{
  "arch": "tdnn",
  "model": "sound classifier",
  "input": "waveform_16khz",
  "targets": ["voice"],
  "hidden_act": "celu",
  "weight_standardization": false,
  "wave_strides": [5, 4, 4, 2],
  "widths": [320],
  "loss": "binary_cross_entropy",
  "lr_schedule": "wsd_sqrt",
  "final_lr_fraction": 0
}
Rows from block 6, named by matrix and row number. Each number is 500 + 50 x the weight over its row's rms, rounded and kept within 0 to 999. All counts start at 0. Numbers have three digits each. After the name is the row's rms in percent of the matrix's.
# conv: width-5 conv (model.blocks.6.conv.weight, 320x320x5), inputs 112-127, a 5 kernel for each
conv.145 063:515520495523516493541541484513374420401374317452474507471492471499517498477470422521466446527502506498549440437480464455473478504496443502489487457516579550633620553496479544520494482445432507439536609580614621531538475552505538464466501629
conv.146 110:487490478519522449487525514458604579544521465521515490485521541602565524528515500485530458595453445496471477516493465525404436522586541394401452498474464457400467495529469472498489500486500477508474571620658581468483517492470507638660556477
conv.147 089:531524517534573526549527601566461457478485479546557483488505491526559540553493529508509546524542517555557454435447481483534488495453454445487534508520413482447435454467446446465541473492479502497594588606629610494504496527511520572544464518
conv.148 092:513513542549543475478451411478443489461445414485479471488472497493499492598487478508544499490444527607622460502527505434512489497508456489466467470514490435463525487484524517556513351421488525479541527542520494421526554465524528463545515542
conv.149 075:349355400434426536537567509476410415438371525533493547479554434470462485419396435423540575598577517546536546550551501484651506535528492476500529537577550546523449427448491493480453470432487497470522518500437520481475503498510598515525567552
conv.150 064:491446429434461504559485509510444477482435374555553543498529515530526526468550500464441454479571557451479514546500485502451519466407459521524511466450453504487495552401451425454448561502507542465374477433400441563521566507499506554563579514
conv.151 092:479535569488502501561580498476439507511474476410496461446483473465517569575547521563499538497571571493533460502503500545510487420412457448424428396427568466525601459518488549554512609512441466533658720674615701459443483467499455531509498607
conv.152 137:476472526533550447487529533526466499471481534471468477492544477563538550541516547598603580542523491459512532534501473455462448448503465527544531483478537476479564526499480446479475531475485555620411292349403454503520508524525587546483473474
conv.153 133:520530507478486541496524515503548560587530533531506533501520492500496506528495496516496495489541547568552477515496484468405437425452455458452458470464410429440432395391427446455436520529492479467583571535522518490466471490516612583544554523
conv.154 074:506531514520531459453476459421491499478495427412428506486483596518528498496497545500544516546574576552652504501525491461432468461501468451465503475489489483565619553596562561571558554514550521417486424516539508515511549533496441416541544608
conv.155 144:514473514521545509524494508507495498441427505526483526523482504528601547487553564595568620520498500476517465498488513486536548501443469483476469490450522494445468501504493490537497517440481523531502493469569585472514509488471525544490571608
conv.156 118:471471471462441525443429472484480442491484483539500473505512472462509565527497501444468420403417401451412493569536500457518475450397378456415445474512521582525504474556522533520542503492456474477535509496459524478496510550555414429514509475
conv.157 103:496451454485514384409461518499508562608538531519515516478496475450452435437448490446485516593536501457450441473407474504467503476502481426464481491518468414476536505462509534529561481439479520476544529533538599491484474467498512460531512606
conv.158 083:484516525536514499558560565528503521497481471456505509519529561586536530536532464512473420526492485551516473520477421412498552530540561507555525565507482545548565519491499450502535508555539602546530531446502508497533570552530426496528524487
conv.159 072:406397403465524537516507488476435487541501589447484502472524539454430474474485545596578514495519447467502533515456478472446486496470423513476425431433509543498522501469464483444478478462495534530545493493636564601657591544542548449482505539
conv.160 104:455443456399391501551552524542479539516498474518479494493508448449470460502463494474476516582534573581482523548490589586465490469445509473505492528489445492482514578488491449481463471510484506536468425504516580443419465525529645478414507595
conv.161 099:489469438540541484513440559572437530503492470492471481494508519492511483532502524503537531516438525475551492461458440458521467498507551572502482433495456515532553372491455501542458500549497512368571459437486554533492503450467606520622628560
conv.162 086:470527531515524427528495515550587528537519494556508489457483509479430457539449477526527538410450361333450498509522504481504597623520544535504492451450421507498507529475524516501522475464503563553395329407462432496476488489511450365418519560
conv.163 083:480556582562531507451495556472538538526526589551512507530616495464415443508492456496515494472424458471506526491510447517513470420461448506461426419437426503447410365525528541503459504528515580542499446479469384465493514474510489452492548530
conv.164 101:513492468485466517541530534522424504524516543523548543525488487483473544544418429457500510551475501394481497484490474410461443471584518417480478468421399356412463530511509498446448570511514485499506645630541515490439467502553504515500607574
conv.165 074:484470418391414518500536483511470421450477472563495484450445431478444493469524541498500463506541496514435485454460432504526473516499531462496500479478490384410401475491445442476443463448455452486552460503491557591534557523476414395373444541
conv.166 091:461490511515534485557601505434550562533456473456434465441448507578557477462446461503594549468637532481561502553532516548449459554482562452503466477530317476480315293538506511515520517526525551513388502408436369460480467485499344479473474522
conv.167 086:544571412422451395485508510537541466492544523466446475435495474445472536474396470488616515462601485605463453485558548538445501510504591510536556508461556463504460420494433497476513572476496507529314504528671450470453436478533592465552589490
conv.168 117:420389452454436467459388422397504515513537521489506487509521487528481417369453481488540510460531494553498590563542527516449440544557541523519515536520511492487583573529559562543528431454518500475478436558660567502482522491542624631667735687
conv.169 131:480450534496487467529512483480524577544520560478516523504534485503486514463497520482473426555508514453472581582600573582461517503493526437450443466461534565463506483425478523546494475496475506482438421469348421504514525510515504465485475414
conv.170 121:522529509461492552502476506502532509513518511483468460495528523447475505503496538519467475433457446496496495523481486542492522535620651532547530519512430500463518533509466439447444520448505442448685597503396381460456441466501403471434429481
conv.171 099:452502511503523571522501499472549569517544575543527521557576472510494523516489489488471503502476510523519506477476491518542483542492521464461446455480492468478499482480459472488514584549507518502471482511467534444443532510537456450555572507
conv.172 108:500494517464458492514526493462482537533529494440449502480474550581570524463503489496494522519496582531434488510498573531539492477465462481476469503525468453510430406469521551472483477502535491408571543560620631462515491477465608608625499594
conv.173 123:485412404418434548532523487493553517519540529516490489512500429455423422456499468463485598504488532547523472501516554521466443461466475516514509513509468465464533523486478463497499545511513517479479516577575570495593547584572453495434400630
conv.174 078:470471451512538495509510485470525473515482490535528541529595440451420421510486486462478493495500512540600517508462451463477482462597575498491525507507491541576480487489520496505505474510479499536449383407369437477502492511587388450534524489
conv.175 108:531549597596501498439515428432559464476467484573508460482489450468462516475553492543507573469509545528501555531487529523577560535557573523558515523556502572473467497457425425440481476527555503494448611568574541480470505524555491418468559536
conv.176 092:556563567517526479526460509587558517553493527494518506482494568562508548495451550533510532577541557617569484481453449460610603629613600552606609572572670583552511571529507507508531535490497519455361403569673660569554584495481364431461483517
conv.177 079:484524472511537579492513507524535557641532492562497481523501459467518484523519548475492575465476531586622525512566635598445517489539568511520513459488511435470582549504440490489510476519515473509448312416502394472503495560528429570512446396
conv.178 067:424490464484502538550526521585416415438432513564598530503485502471510416476518585521528461422604466501510440461454483487480472456497538559510549542522422382528545498501522555536524478506475500530496479478479445505514519542588401526511437472
conv.179 076:516526506547523573563564551502529505515476525565536434479443506554491514469476555571550510516546576574483511603594510545486486518516634466482559531494586447564528549553520514525485498519549568528341472540487461542558483508556464416440503538
conv.180 091:465430465478543533530524512495537462435477505474459468468479483525584486460525534497529490584509578630627497548491515506649614578562601531501499491503478548505521493465436466503457581603565514442521626505538488481459469516539549675538574543
conv.181 089:453498476520530464477541507417558573636632585476498513523525476437503464524486544592531515442575566556536490484514479497489535541526488494517512486533561626623524511591519592552529509509563506508347455469402414544547531567570328520640499530
conv.182 124:557499507576583497511477458446522606595528528500468493496536505408437399408516498512466503503445430451467640552568504515524532479437461491492498503529548504512465460538550553553520498428480464516605510521545621525535512526521624434497445506
conv.183 091:480529538545505438417501488521449500502520496543522510509513509492520490539436421465503476476447458518546488518534445501495509501500509419431422422471376541496469482500481459449490487623586527495723612588669675526533486493489557493493574595
conv.184 113:502502512530537538560561558541600671616630580447490483503512529499529548619511528520495522540498591491485419457468427462534532451457494569553502489492506505478526510535536524501520522550473465491464533591508536496516515522533362369463494453
conv.185 124:517445454489452598551586543537492605608572523506527550516519484491511498497500536532500525476558647596570459547572586579508519514523454558533519506509449542501455497439479485479481457468467459458444449424459471489517544528520544561495532565
conv.186 081:484470456424497469466478447488433500462460473474492504467485416402449426558501505568618542580523559472524502510449474407555499484519545494488511525530514535510494489479524507497487535546509499572402442396447517523504528495517617559595505526
conv.187 083:550511513542535461520505486549501496505476584504465472430444545527472411453460477503507511372438580448445476440421472501482459431473505484503526552584491522495511471455442449482483562533494486514602504584531503550528513500525564479518520625
conv.188 070:568562533497469473456479601678534559511459575499523517549498539541610549512565539573472499399371449464500397502527531518467517498500479510510501497520534471520580466463476493465487470406468531543454480426493566494524557511517499512499398438
conv.189 075:493496498492453502488531506579517418526517476525549524546559496472484531486467482539434498484574497460545473412542521591422511526569496531522482539533420509597443636560525527503495514538531510542441511450506512518516556524495420497513417364
conv.190 112:444469476451480508465454470446534531519515525506496522527488512502512532479449507509527487510518537539511498516482471499544547529450492491495475448421456496398330354496492445441473427439453432424477532518521462432451486500487390471453487525
conv.191 089:468495504542510684563547504546505485514467464509486502499560506489471453430466482411366416538554532548481560485466522489600499471536521541496488458456505533524499520594527513546526497489449471541537563513419495457492521539556571498456534557
conv.192 071:473488471518499507526535560617489530505420536504508516530471541531528470472409426493550492440611546586533570533494470559500488446484518515546524524537511436456494471475516553518530532479438451513521542608634536472524508468471420436478504546
conv.193 120:468457448452473542472506523493538495552473500571529501486473477502595482484541499505493504335391456516519637588569510494453440493457461484463504512514476534485547540480467508487565466424456457433508453558499459459527501470506503492501605623
conv.194 099:539429466515525518513559466488467480488481514493468531477526553535563558453546523529476478542573447532501529529477457523551490500510505526544503491491462497538574642505560527477519484510480509487643688554385396488519505483547541615451436513
conv.195 094:525537519542517436468477460491429431480526514450462442464476492473414423455435461439408420522569556511427526520466469454505511525541567465510453444458402481560591595547529529487501532528452419444488530487453448509509559520523480515474409417
conv.196 107:378435505507428487385425521382520506440478428529535511528465497484463421510526424411410516501552465431408517507441457494630563462501486443475484441385515446485494623467508510529580524448516454458462513578531550491485442534534458530479391457
conv.197 093:441450448445461428511517453480463529472502524447453469482504514484490530542487494524507464510501428514573505512520573594527581593552510509519525510511613538504450485454480464460498477511497491491495472561566580474470472540498468433441454401
conv.198 066:554499515486544495508542457447515493464441429524534520543541526481477456465516570531543503412403431400450630526508471445470582628612611464495475485490499465393449471508520546511504534539539494535520494545506428583597569543563503466456522463
conv.199 099:485500477513564513542518545549500468456522515460480470464471481506454497499519506503590564484487483492460452444426456460410416426438521484499491484492498496473450474500507505522498482480496509532639685604644593546524490504520611723692702729
conv.200 107:563554553520490534516471533492450509546545484527494521519501538512437486482469492541518458574588439483530482557524462444392412450420504497495476507509532500461563482472482533516522480481456480487539532550476548463503546561558489506563567632
conv.201 088:545553518527499488530462490556464476456395446516503538512481496497481475478465505466476396508456488481530554562525452499477489484505468513472410432493451403423505464437455458470488491481442513543627568467452534409479530494488642726703632659
conv.202 124:503496503492478509507476482437454452441518461529491554561541508486498550530564543499491495438460455466429499556555508528554526551521509484464494500498458457513532532503497513507516491466511500435400328404480505500519569551540427419416526650
conv.203 101:513520458525521550536550526575475487504455403510526536485465509498443481572508503483449479412434484615465537523566491480398431419467465448424422452495520690627440440517517508492498425517510502500428415353550584497553544594539271262285503503
conv.204 097:520524473497453470499481401458430476492536530431515523497474510515510459506482505509512503615619545559566472488442523533469576506531588569523555567536547525557657541464485454458477552484482521566471426465374372523505555500500520501558473369
conv.205 144:489494504518515529504465506504484540578545516477477466512476408405433487488476481465474478601562485499467537543499507488532478469495558575549508533541529447441446496535526492500517498479482544548458392413477500541557549557483533478451417393
conv.206 101:494508509548503473504558566554535527497558473451459435465494532504462437511546466463486506469498540477520462462461494449523438373363434514515505514546553454408447521427488462500524543508451499564579633559616665473455431460449707645690645591
conv.207 110:526517503512429543523531573565475504518450503491449494485476507497542526488461443463501486537603519490479475508520476491553455514528531404489495510560532462395367453490500477436500533499439434446269324537591542523536521520467523475596577533
conv.208 065:597569494527572460475466499542541545547571517415399415457492492426455468465518541533586645596603539546508458492609586504649665656568578525536541508503432534532451481528554489447467551521505464559315448506368531523561560546553477604621484552
conv.209 074:561501448452417516589535487418569456537494436485521497499547500522538552480492496556539420410478540503501509550496519501485509524501584523488558541511486447579610492474516453518449605512473470491457492435406406485411463508564413483535588571
conv.210 109:406479524525512467513460386449498522445525510576548534500517449463456431449485578558519597539453447411511533474556504530614526534559489521554517495535462510487500510534501508496464437445459436473423445429440352448446434466520517438532454359
conv.211 068:518518445464510469492483494576447420487425436510528443459437394433528489498539512532527464456498608578563454476502498588454520492442483476480440481528447382378510471538543493438502545481519434539381436547506486476524489526488505426410391573
conv.212 123:471433482496505571484490506479485468463487456483517499477463474476500483495529541471488551552634539537590487517504507475430480399479509450497505563546567542546535502551509526502504605487415437475590611652674539555557498486510736683651590507
conv.213 075:450481550511522518484466594575446467437461478471484503456494500463459501507489497505472526676672638581665634542608641628540507436493534478475476478546456491495466503513503542484506499437455506483357381524617617484465490458450589463567617575
conv.214 090:474538499536510401437426532471451495489505561466520486545467486484495577488498485477547507511481559500543551503533538512501535453449524487500458449464447607494494475553514484503500485508487518443603693655560547433489460487528753615506507515
conv.215 092:496508434463574492518477396428514495519455489448468535552494454503464502589501506527520521565528494635564484509479461502565539523602552582531480473502564519471517541455472459470504502552503528577678597551512376466428422519535569473513526295
conv.216 080:451449478457432571511498562560479479499470602477490532504541518566536472557551549430482526380444515528580447505499496532503488516588588494507514474501422445454467419435468459473485379386465499525502629598577624416472419433464614544601631673
conv.217 080:481427470466446581534528577565539513547553558551494495549514453497600581539479488490482501564571592619592483520513518528625611582635630582554504560583498471470463549495518539507484467544552467426681621594655696506454471481485748730635672621
conv.218 110:403451457464467464483480509490560595597551502474511504476529450513511467478460471467545556585467450497483531492535499486542547508560631505519507478457448501438405481524510494546534484526531510476437430427489584489453463432502465422419403440
conv.219 102:513471464478516472519535537536540526572536499472427488536539478459502509517526489567606522508529619569465462512520521479498571544532504518530545507510456488427481599500519552462501522565541586516490455457487498526508513516486421471490368447
conv.220 118:460427484514509531512540499510491525510514483468482500462495524469482530525415395471484439487547488456600529508524466438538497543521553471432515510529415551668603487530486548512542416393468536527827440401498463495513446469474617472444421439
conv.221 111:423496516478439508455489518563565488478458568453472432464460467449435477493528515466487471329438454515485497459453507479453467452542437490508478504523403529655566494459538486484520525597609519500541487572607836515489496471497567587575476568
conv.222 078:582542487428529502483517501575443490457466530463453477469510510498478570482518574543517485519501522566484514496544467439463499528422519439469488476491504523459395441522540525534510467506524506479359417507415512497508525544441257382401381437
conv.223 064:517523549512488474455468453520544532548609597521489485517506480511506522466487476472485581442426457532525535526529564523561612552590565562564574511581504481662508535527576590552570519461544509496388563492470477487500473516488361463432426502
conv.224 118:478491478499468462513546523514543590604590508487507520540496505473504531510477580593530493556555602587528444464520555506483442455521507535517555583587436479519428379567556526484449406444525512502397454429448457497460496549545541524446554515
conv.225 082:480537577536504522500500510490529500472527510554525542556513479532539506512495561509542545488490506542548553519493529549493475566571599514520582516576488481467530564527522536551533491551533528530542484474451513491508523497471547525503453500
conv.226 088:494547446377434539518515424426616530441616581527507520559508461460494517510431469525519442537545610519565493515406471506492556480540499529568518549594520577526451487481513420455478491523570498425505480470411356500490530523527356377555565436
conv.227 103:454438489446457456399444485445531495466484589550512512552521505505524516586548527547540549536426426441514552544544505530507530523434497548512502504524516593509552541456459450473488488515486462426420343426376372476488458497534370421505535556
conv.228 090:447478470478476479487522461405446500521484462478505501514450508473460474480509539462470550441462577573539462527521502498462461504492509441497492560549470608485420376565560519507461558567510457500480505482589652462487446513507584611618692671
conv.229 090:499513509494459497535480516498481532549576570451490490543513438378461441423378489509485440543465509484433505471462465458539608487499448522482510476500555569564535493482461434453459533529542550503550511532543505563574548510498503570569628589
conv.230 118:493556519463513486469450446456603539521525517485539497526512489554538460449477495490469484482491508399501500500473518443432421417495513509560532450434485447400421582559556556492475430445516503597599768679582628512539510553465459533480449448
conv.231 087:462484451422467532543532555563520484543506488497509489547508489540530496498446510472469486578585527571449446433420501512612603608540561520506499454456636510487441472475470520515556409460425470501585570614532554527545496493476617631543360443
conv.232 121:564552466481523484488516449541520459493522543469470491503476484480439415415419525557550547442472431402423543527539472481595508478464373486499497487473517538534477472468456445452469570575552483495684677583473509579514504495527683661547498401
conv.233 095:447461422451508565518516509533423486497417425493502494516500416415519488476526444422455519472603631560605475546505412484547527498439479534509544526507599705572599681556552554543558522539547544552275410495489617524535518516524430519483526550
conv.234 112:521504501484529507476486557543514544488494529493487477506499532477445371455460464456518507532533475516555438511516525564480508557524456508548544518537489456505485524469495548570588544505496502508498556530344236469499518479494593571659545597
conv.235 161:501509459469510542492468468513558528476507567450491481462462500523515521519604562513486502523503514506507448440436433497449465470452474474465469468461501512495516569541549546527507521514528522505571562479495497539538535542555590586478520547
conv.236 082:519521562584546455486511497455476460508543592510523558538527456493496452443394448463389446479454475482552573554538540531564546548520551527520505500465539542527554493509511502478525550524559559531563517388425433501460441409483328390443470467
conv.237 117:497464467460501484469489465549590591571625559450451474490489510531518518453446483476482515539481479373503431450490478507469480483407351535537539512499501516455486709508506484501551553509499524587739629664558626545539555535457540600583611591
conv.238 073:509456530505446483449415559514397440479539562549506457491594501521518492441527513450496522459489569520501528538505479544484499477507508493547557553504509442458418575609567538561542422496477468585392406575457474470535546522529541546551408515
conv.239 111:455488552523503437461461477401495533496514525532541527503516516530479487471480413486485518497523469500454501470522590574525469518477518537492484505479532520598520478516498518519523500486468457407503432447385448537472461483518494376411454541
conv.240 120:438413393484486500530537554544507447441414514508506538559536567575506489424475486422490518502567619527451519459436426450501522567526543542558545534533440532441541588482542511485491539594520474416346364480443423580596545509504511588564551639
conv.241 072:524539515513567473472509537578553475466494446598554525501498458470522532561485483436515480625504419457524455425432473481536496472478485407403422396414627602480390406511524503567534505535549508523420345399449540535548514490478556481440309226
conv.242 096:493478512524538518545558610469468484463434410542521513529551534502466458470457464452572470498480483524551435470477436445564522548508586434468464441444456536565409376506525565553551545535544514545471525485517552510549522508470439440434427474
conv.243 092:446500473538454512479516434499488468506497400484490518509538541494403392455498603528445529516494469508437480508481532549526593594720774594593558538600476523540667613493457482503468484532488558529403446496409390520512505525480473464499411612
conv.244 115:522512472544550542585563523516479514547555561543496508530517539525515466497490471569533543501490484562511553552471491499446437498584553487479448445503517554502425522492459494500511545545551546543553513553493491482501468541503441430460455399
conv.245 067:569524562558501489491484494522445434428451431462485498485488508544520530559432449460431432427415472478468495488524551511525553550557566492463493480507526550540524575503490526514501499507478471499411433385411402498506506531492395434461427463
conv.246 138:488502514488487483521508514517537518527568575503489508516522481480534524519440496523544520538518499497503488521520521514589522528510534490480514542542412430534463462432435457502498488484464466515435429437567520494466441449461388438385488416
conv.247 104:468431518547535615560550497477475451455472413546550501458487500506556570529517510498466441481533529432416456441424446485593626612518531515554521481491583591548605666476480496485472497434451448462473455439450502466493492500520501554500464462
conv.248 109:441382455512462559552508515536540572598548537532529489518530503484499490462542550502519499561588469499534516455406477502543550469528472573537461477428569485502562405497440362422447580448426510426555474439505486545534554575574522333378441475
conv.249 074:504524527501521419500465487546541502472415504536481463456520499577526521596563482525566495499387449528569518499490448489514570517500466463452438446498450513474493531484508537508517519513535505512408463468508549567529558541574426422356416385
conv.250 103:526520498468526472445434413467509491491492487459469494504522508472521523503519475460442461441461472476514578597580551484535510547583653523523517501482459477515548547529540531508499483523505522497421457474484416461477451442493389398388491553
conv.251 096:493504551467513455515571506486461418456510507551498527478496508529531508544527523520498500534472515526563476434416389365558507475509530510483483541533503559740737629537569523511510436430459473536460339466448496568514490498542356319445473460
conv.252 102:562586588571503448548528464479534573500589566474530559572536497537504518492450517607514487469524552466494505501423418408500474519501513494505475452453466461418409406480530493472528497542553517525544509513536536542537509550546429428470466351
conv.253 104:502511488474492412475514533555481526522506535583531550520534496432411476479547510514595579438461519546528535534529505547555567530538529542550527522558527684693494364516495504509493590603600532425424481421381468554559532521579339473491521523
conv.254 082:545542544586551487458563531512493540539512563527517543559548543470520555541479410528484521454485534545480520511579537574525506502517541456467473462468477491504472550552488534522550550544555557537422371378490413509518467520571410439425453502
conv.255 092:490507527502494482498466526515632651619592575502513495500473466474493470477517534531524517406371336385471589612561602527469472517486420459427414387404512523498480420557531489529542534543539552469496540454414480496497490482449554613579528457
conv.256 130:445460459488485415437420425387475463472477499474508533533544457443468513531498463479449484461467491541552447467476467483510504529550533512537591580571526527450417416518529521547544460499440417456383400429485472527536528548556468470479528516
conv.257 114:490517507498471521484503406515560494548531478454446502441499482535487557553463421504455476464507491472521493563551507534487473463472491503479502482496446445483488526450426457429448559542485500449455467475473464509512473483424572492528572539
conv.258 106:490452505508490513464436402380572585569625567450480482458455468531502549544409504473467410449439471477450496511516534467529584541545559455523511509507459481501498517466511476436484521537565556489522504472516539547530563529493523513512500470
conv.259 097:520527487492500526463490444482485460449428460541510492531498525494482474456536526502480470434434461512490612532531525566480506525511510441460468440434474486518474491497483489476474486500479450496346423422405369519479448460454475456504524508
conv.260 095:468490568566578518576538584624482484535541514504504513513478541483519561488544517481466585574528482574610455490480526493480391369384387470426440455471367378396527579479405461493501513531573566503384404441595530508506505512522431469448419478
conv.261 098:580557539560605485557538623547523494470508506506510513477517451544557563491409499489550444418403507428556488444505471461567577582524517498537561471402460474426503525482512509469471525506491435516520455543511480506499504428486556499524410321
conv.262 108:523457450400358477520541517490536529516563529490504519540473519472477449506515482521533518522539500492505476555608570586552535487592585509479477484514480470431500510462481482457480460493457481445567560485435495477489513463438435548553518474
conv.263 109:545504466476452517445502423408465502442517524527488512487492446409487442484486487536488479453423531492534510501566534522438537494507556563588584544561537544517496502523489487461472522450482523513396458587586509531511470485489465496540551625
conv.264 103:537507482444492468473492518580570579475465536542510531542537604563473536568518582597576530616566470551524516515501514509445469556547546567538523529503449521428529479485511525550567456477479545568441434366400421515527536533581595452394465472
conv.265 064:604613589528541505460489527575437455447470509462502524496551603539588584608445450467464508370442450455450492479485440415561584591604577503506493485463512614553520561552565590596551552590587533501475513473556517474516492472519392453568585507
conv.266 103:465467512557495475537516529507424450446472476506527510548535583506440463469476491470486490564507553497496422486454500464510504482578592579478458520527565476405518398524503488458505549553538558492520464440549550478506535595602498493349517512
conv.267 090:524461470482486553492492527483519615646596636497549569559532557496506523480492484504536495575542529516499461502540566533536502515542621492555573613592563507493676637477461475493534508476479534555428385363421480525529487486540492488563534458
conv.268 113:479494475493473480507557518485518539485522537483508523554523524513509499479528555572521478419419543566549459543570554592515555572511483464470468477462494492473491529498519497475524504474456438521451521544582539468490499552522454451463460496
conv.269 088:504465511510591512486537527547510544555561545577542514476444495500518482513505519484510542510454478519433540501450456445501542499503447429406428433468409394418471475533519501488503516527542467516353487460447436501547556550522265297449511422
conv.270 107:500468498565604453484507500491549504460433437503483515490457477476446457495477427518509452543549446477442487473479492471444487518589592537508474506467436419513500480545509497490467534495569551552461572616563565536515485502522479535630612581
conv.271 131:516508518470488527485463553477582548571527514492515513538543485484457464440511493493534482523529530590528549513555598600453442520551585513562557543538537466494487562495455462493457492430439472538487440447416426522507548506498454432491452484
conv.272 101:411460434419457513494462486466527558574589561491498486509498520545565507475497551435439484507577570524502509526552496527570559503551562511491527519530497536443518547494461494493462481480441457439445529519418486539495560543431565561576523634
conv.273 085:420456461467510501532491505517546496472472562523571542487495465507477478511473495447486505493533535521491643540545555526481479525524516513499545550503426499511525502429414404474471477449484532479463472572506491471478500547543584490414448455
conv.274 080:550575517475488560460496428508529531506573447516495513434547474475427538526614471430450479531480545537483536578493528559524541576570551578559502479486386430507548555534595539480508474467479505472368449428430423532546530556547515488431462445
conv.275 083:534517504500488426444458485504447419434479536523493508470491476444500468430515484516474503498568536534496438521505505550483563537542502450478491490484558485475511615546494507530482558532511458481384506680517414563538528482500519725672524449
conv.276 060:477496498556509509508518491572477483598551571499555536511516437527433458420577470560481611488496475483552539481548527547480510526556474497459461503507477584565523524476501495503445473494418448466428447500478479438519488506443410380549471498
conv.277 102:514431521500472509500548550509487603529554547523524508522532438483488454424476453526505477463432454389539466461475424502447419486495477498480496503530471436520457461469506543476473472420379471504555499548582645433463508521545580577629540491
conv.278 090:453477476535560487447544656573498527519544541509515435490450468498558458445486501602568542468557494455404473526522505515606579505398495517563490500489527469551500569477514500527514417493498478530481684497483497537532486476548468590545527574
conv.279 098:527491466493570505465385442531529517575526500451515467523535438402489459396611511460513568500499533549503475523511570525564550496480514491452468520495544491492479481455425407399449479542530485549612623587564556576551551490493588534512514518
conv.280 079:536510496531553576616556535644497442483529570539556526504569516594548530519597561507544512535566457472518520535510551580454460461549633482475482466518453467455554579486505537565610492530515483577525381388404481462423471489431410385485378410
conv.281 108:521489501496462499463508566532490544492505554488455503519571435431509575523463399445486513387487514541461555534518514483485494545543526477497582551475656523529556493449436485512489558574493470465394538600698522511493450426465490500580545506
conv.282 089:429421445469480542524523524513469458440497506555537544514517453491572499531578582566505533555559554488462600545482515543533574550538510475511541540495533544574474474459509496562541468492519499475456485485479506453479439500457500456472439412
conv.283 142:478522520491441504446497539534530474488515517522506486466475533566521491485513456471517500539598505512523525525493516511482514537523449506514518520508482508474442463501528513488473469495448416429482601589514555502517502436397435554552521540
conv.284 085:443467451491488432487482461495524520504502470531518506487458501544464471514462454505518461509531464495503429415438436407677626652651606545569581581523494470471512537443512472531502489511480557562549560664643591546483484488451510517569560624
conv.285 053:563523535498417527531528519464498453449522507512604546543477593549472518484474497503519433540577526510483521514551465507394429550538567553520554542506570523584543444618575545524498532415477503515448347429447386550535502502538522463418398508
conv.286 070:453505440469535565425465483456512475393468533584524491578528484505552571524522481469501493476521505401502377498534534567543560565592498481520504467489584591565545567446456455492479551583584519570470589508408377553545491547530512484351469497
conv.287 092:465438471510493540464534509515511573567549526566460503525553431413512507478601518429450473511532531645512470416459505476534564548519546540522502513511542513450500499447461492540561575531489471456459578478489510494536557470484422399379370565
conv.288 110:496477455509483477499533505548490500469532515513495493533509556508430466496489531522562596555571587466444538488502522522613541538525480605564598578478696617450458489501535538539496615558497477501358358472508441506537502531541480355496603591
conv.289 073:547502476473437522493541464473540582493515469464442451515486484518499537485592595488472495519551550578587407465421461498429522450423479467436446532520509420479572576567538546531466529488490526497435465460480336523585480482529410408303378406
conv.290 065:485427440535535516546557557497498450377456491508486460478476471456504517482440497478503538461531506546518428422466462498521526540504423518529498521502540533388387511505526503587585415467527557557367342393538410529515521506574360451434482419
conv.291 109:566561517441463544584485512547553513518485511465509505519521546497566560580466537510530515511494406488593532492461420499450465515502465495537488497498454467484511437490459456482520530488509504446596693578402381545546555528482543600637533489
conv.292 139:515470519507475459431433457430464447495495497518487515492510493497548503511510440507493520440363349350340437409442481499502490516522512515503523485501464424451456460519523523554539475547542476437451459427456438494486483533516450399437400377
conv.293 119:480428383423427558553520497419597537481509438490487516502462490483481488488513510453438523507590554525529467476454454436570548518523508472509485501493531448453520524462463467470466480477516517511549494486507524592532549573559434448532481579
conv.294 116:550521431452461589550539505505526501407488506516506493487528452506409437460553559510508535485425438552508460462506580547457500422531456472476441487516435470548570535425438421473451378468481583495626660519645718442427451510480564527467543578
conv.295 066:478474486451511489479460424496440480442520456507489498516494491534476402441480469534474474516549521536450520496421492421485523495454445474476441468451518503460487470552523490532506572516502530513465469452545535522496545539553483451408481539
conv.296 097:501485512531466389541497480434453430543537573421430503448490520464497581534469457452467441430472591516456492438474416457450529417525544491414476493484461524603638407452437476511519492509481458478596485557583624407364437520559508537569389326
conv.297 131:424454502469489489487496475481572560578540543491508497487493588558486515511531556549487431411473432491525588557566594591500466447505549481467469513524441436461501547576550514514499530511491483424620603567625677467446453482482597514514512544
conv.298 069:497481543593581494457403450488519532439452496549510526488499519519481435564502562471498528621636467526547528503496486466511519543567545542523433477447532548492572574469471463478474490467506562521416401348342310509484477478478334399386409455
conv.299 093:538546530426530520530501478526449394464547575542524525512559514529488498549557546514441526519506526573555450393456579528534550565570589475488482506529375510606630675549539510502485449548565524513569363397490350521496523533442421429383481474
conv.300 128:519486488505483415437497489485449512479508527469498476489513487466465470465500488491478544490504540551524517458501535501423476533572653481517488519540543565543521508609559528507501448465504549521403542530507526503467445485452354467562454537
conv.301 091:509493447494608516389440501546533507472485467521480514498502460470566516550483502453464504531533451532492463513475417411427529495558519557535476491511599670635470450504502520469465487510606546507491431527557494502484545490486317367419490537
conv.302 071:496459393427387479489500498527440458469429411517476407490457593530387488457500387503417452528471549607567476554577516487446509478549512533465450485505673591526504512519566566507546540532405427425597475465461474503436544564534576507559484526
conv.303 082:513564510456566547497501528502539554535539566542498510480445521518513544549519523555525552443499504570501485450427491476454509536523484525522483475497505511567558451456475470499503467533566487540417474636558633504509503502471510544560521559
conv.304 062:488486506535478505564489485437451545578439451496494538470481527494487467446472531530505490538596607528581527507495519501590498529444504478491506475563445408430492530482479460454505452569545542513515527480422400525521510518472553557495523397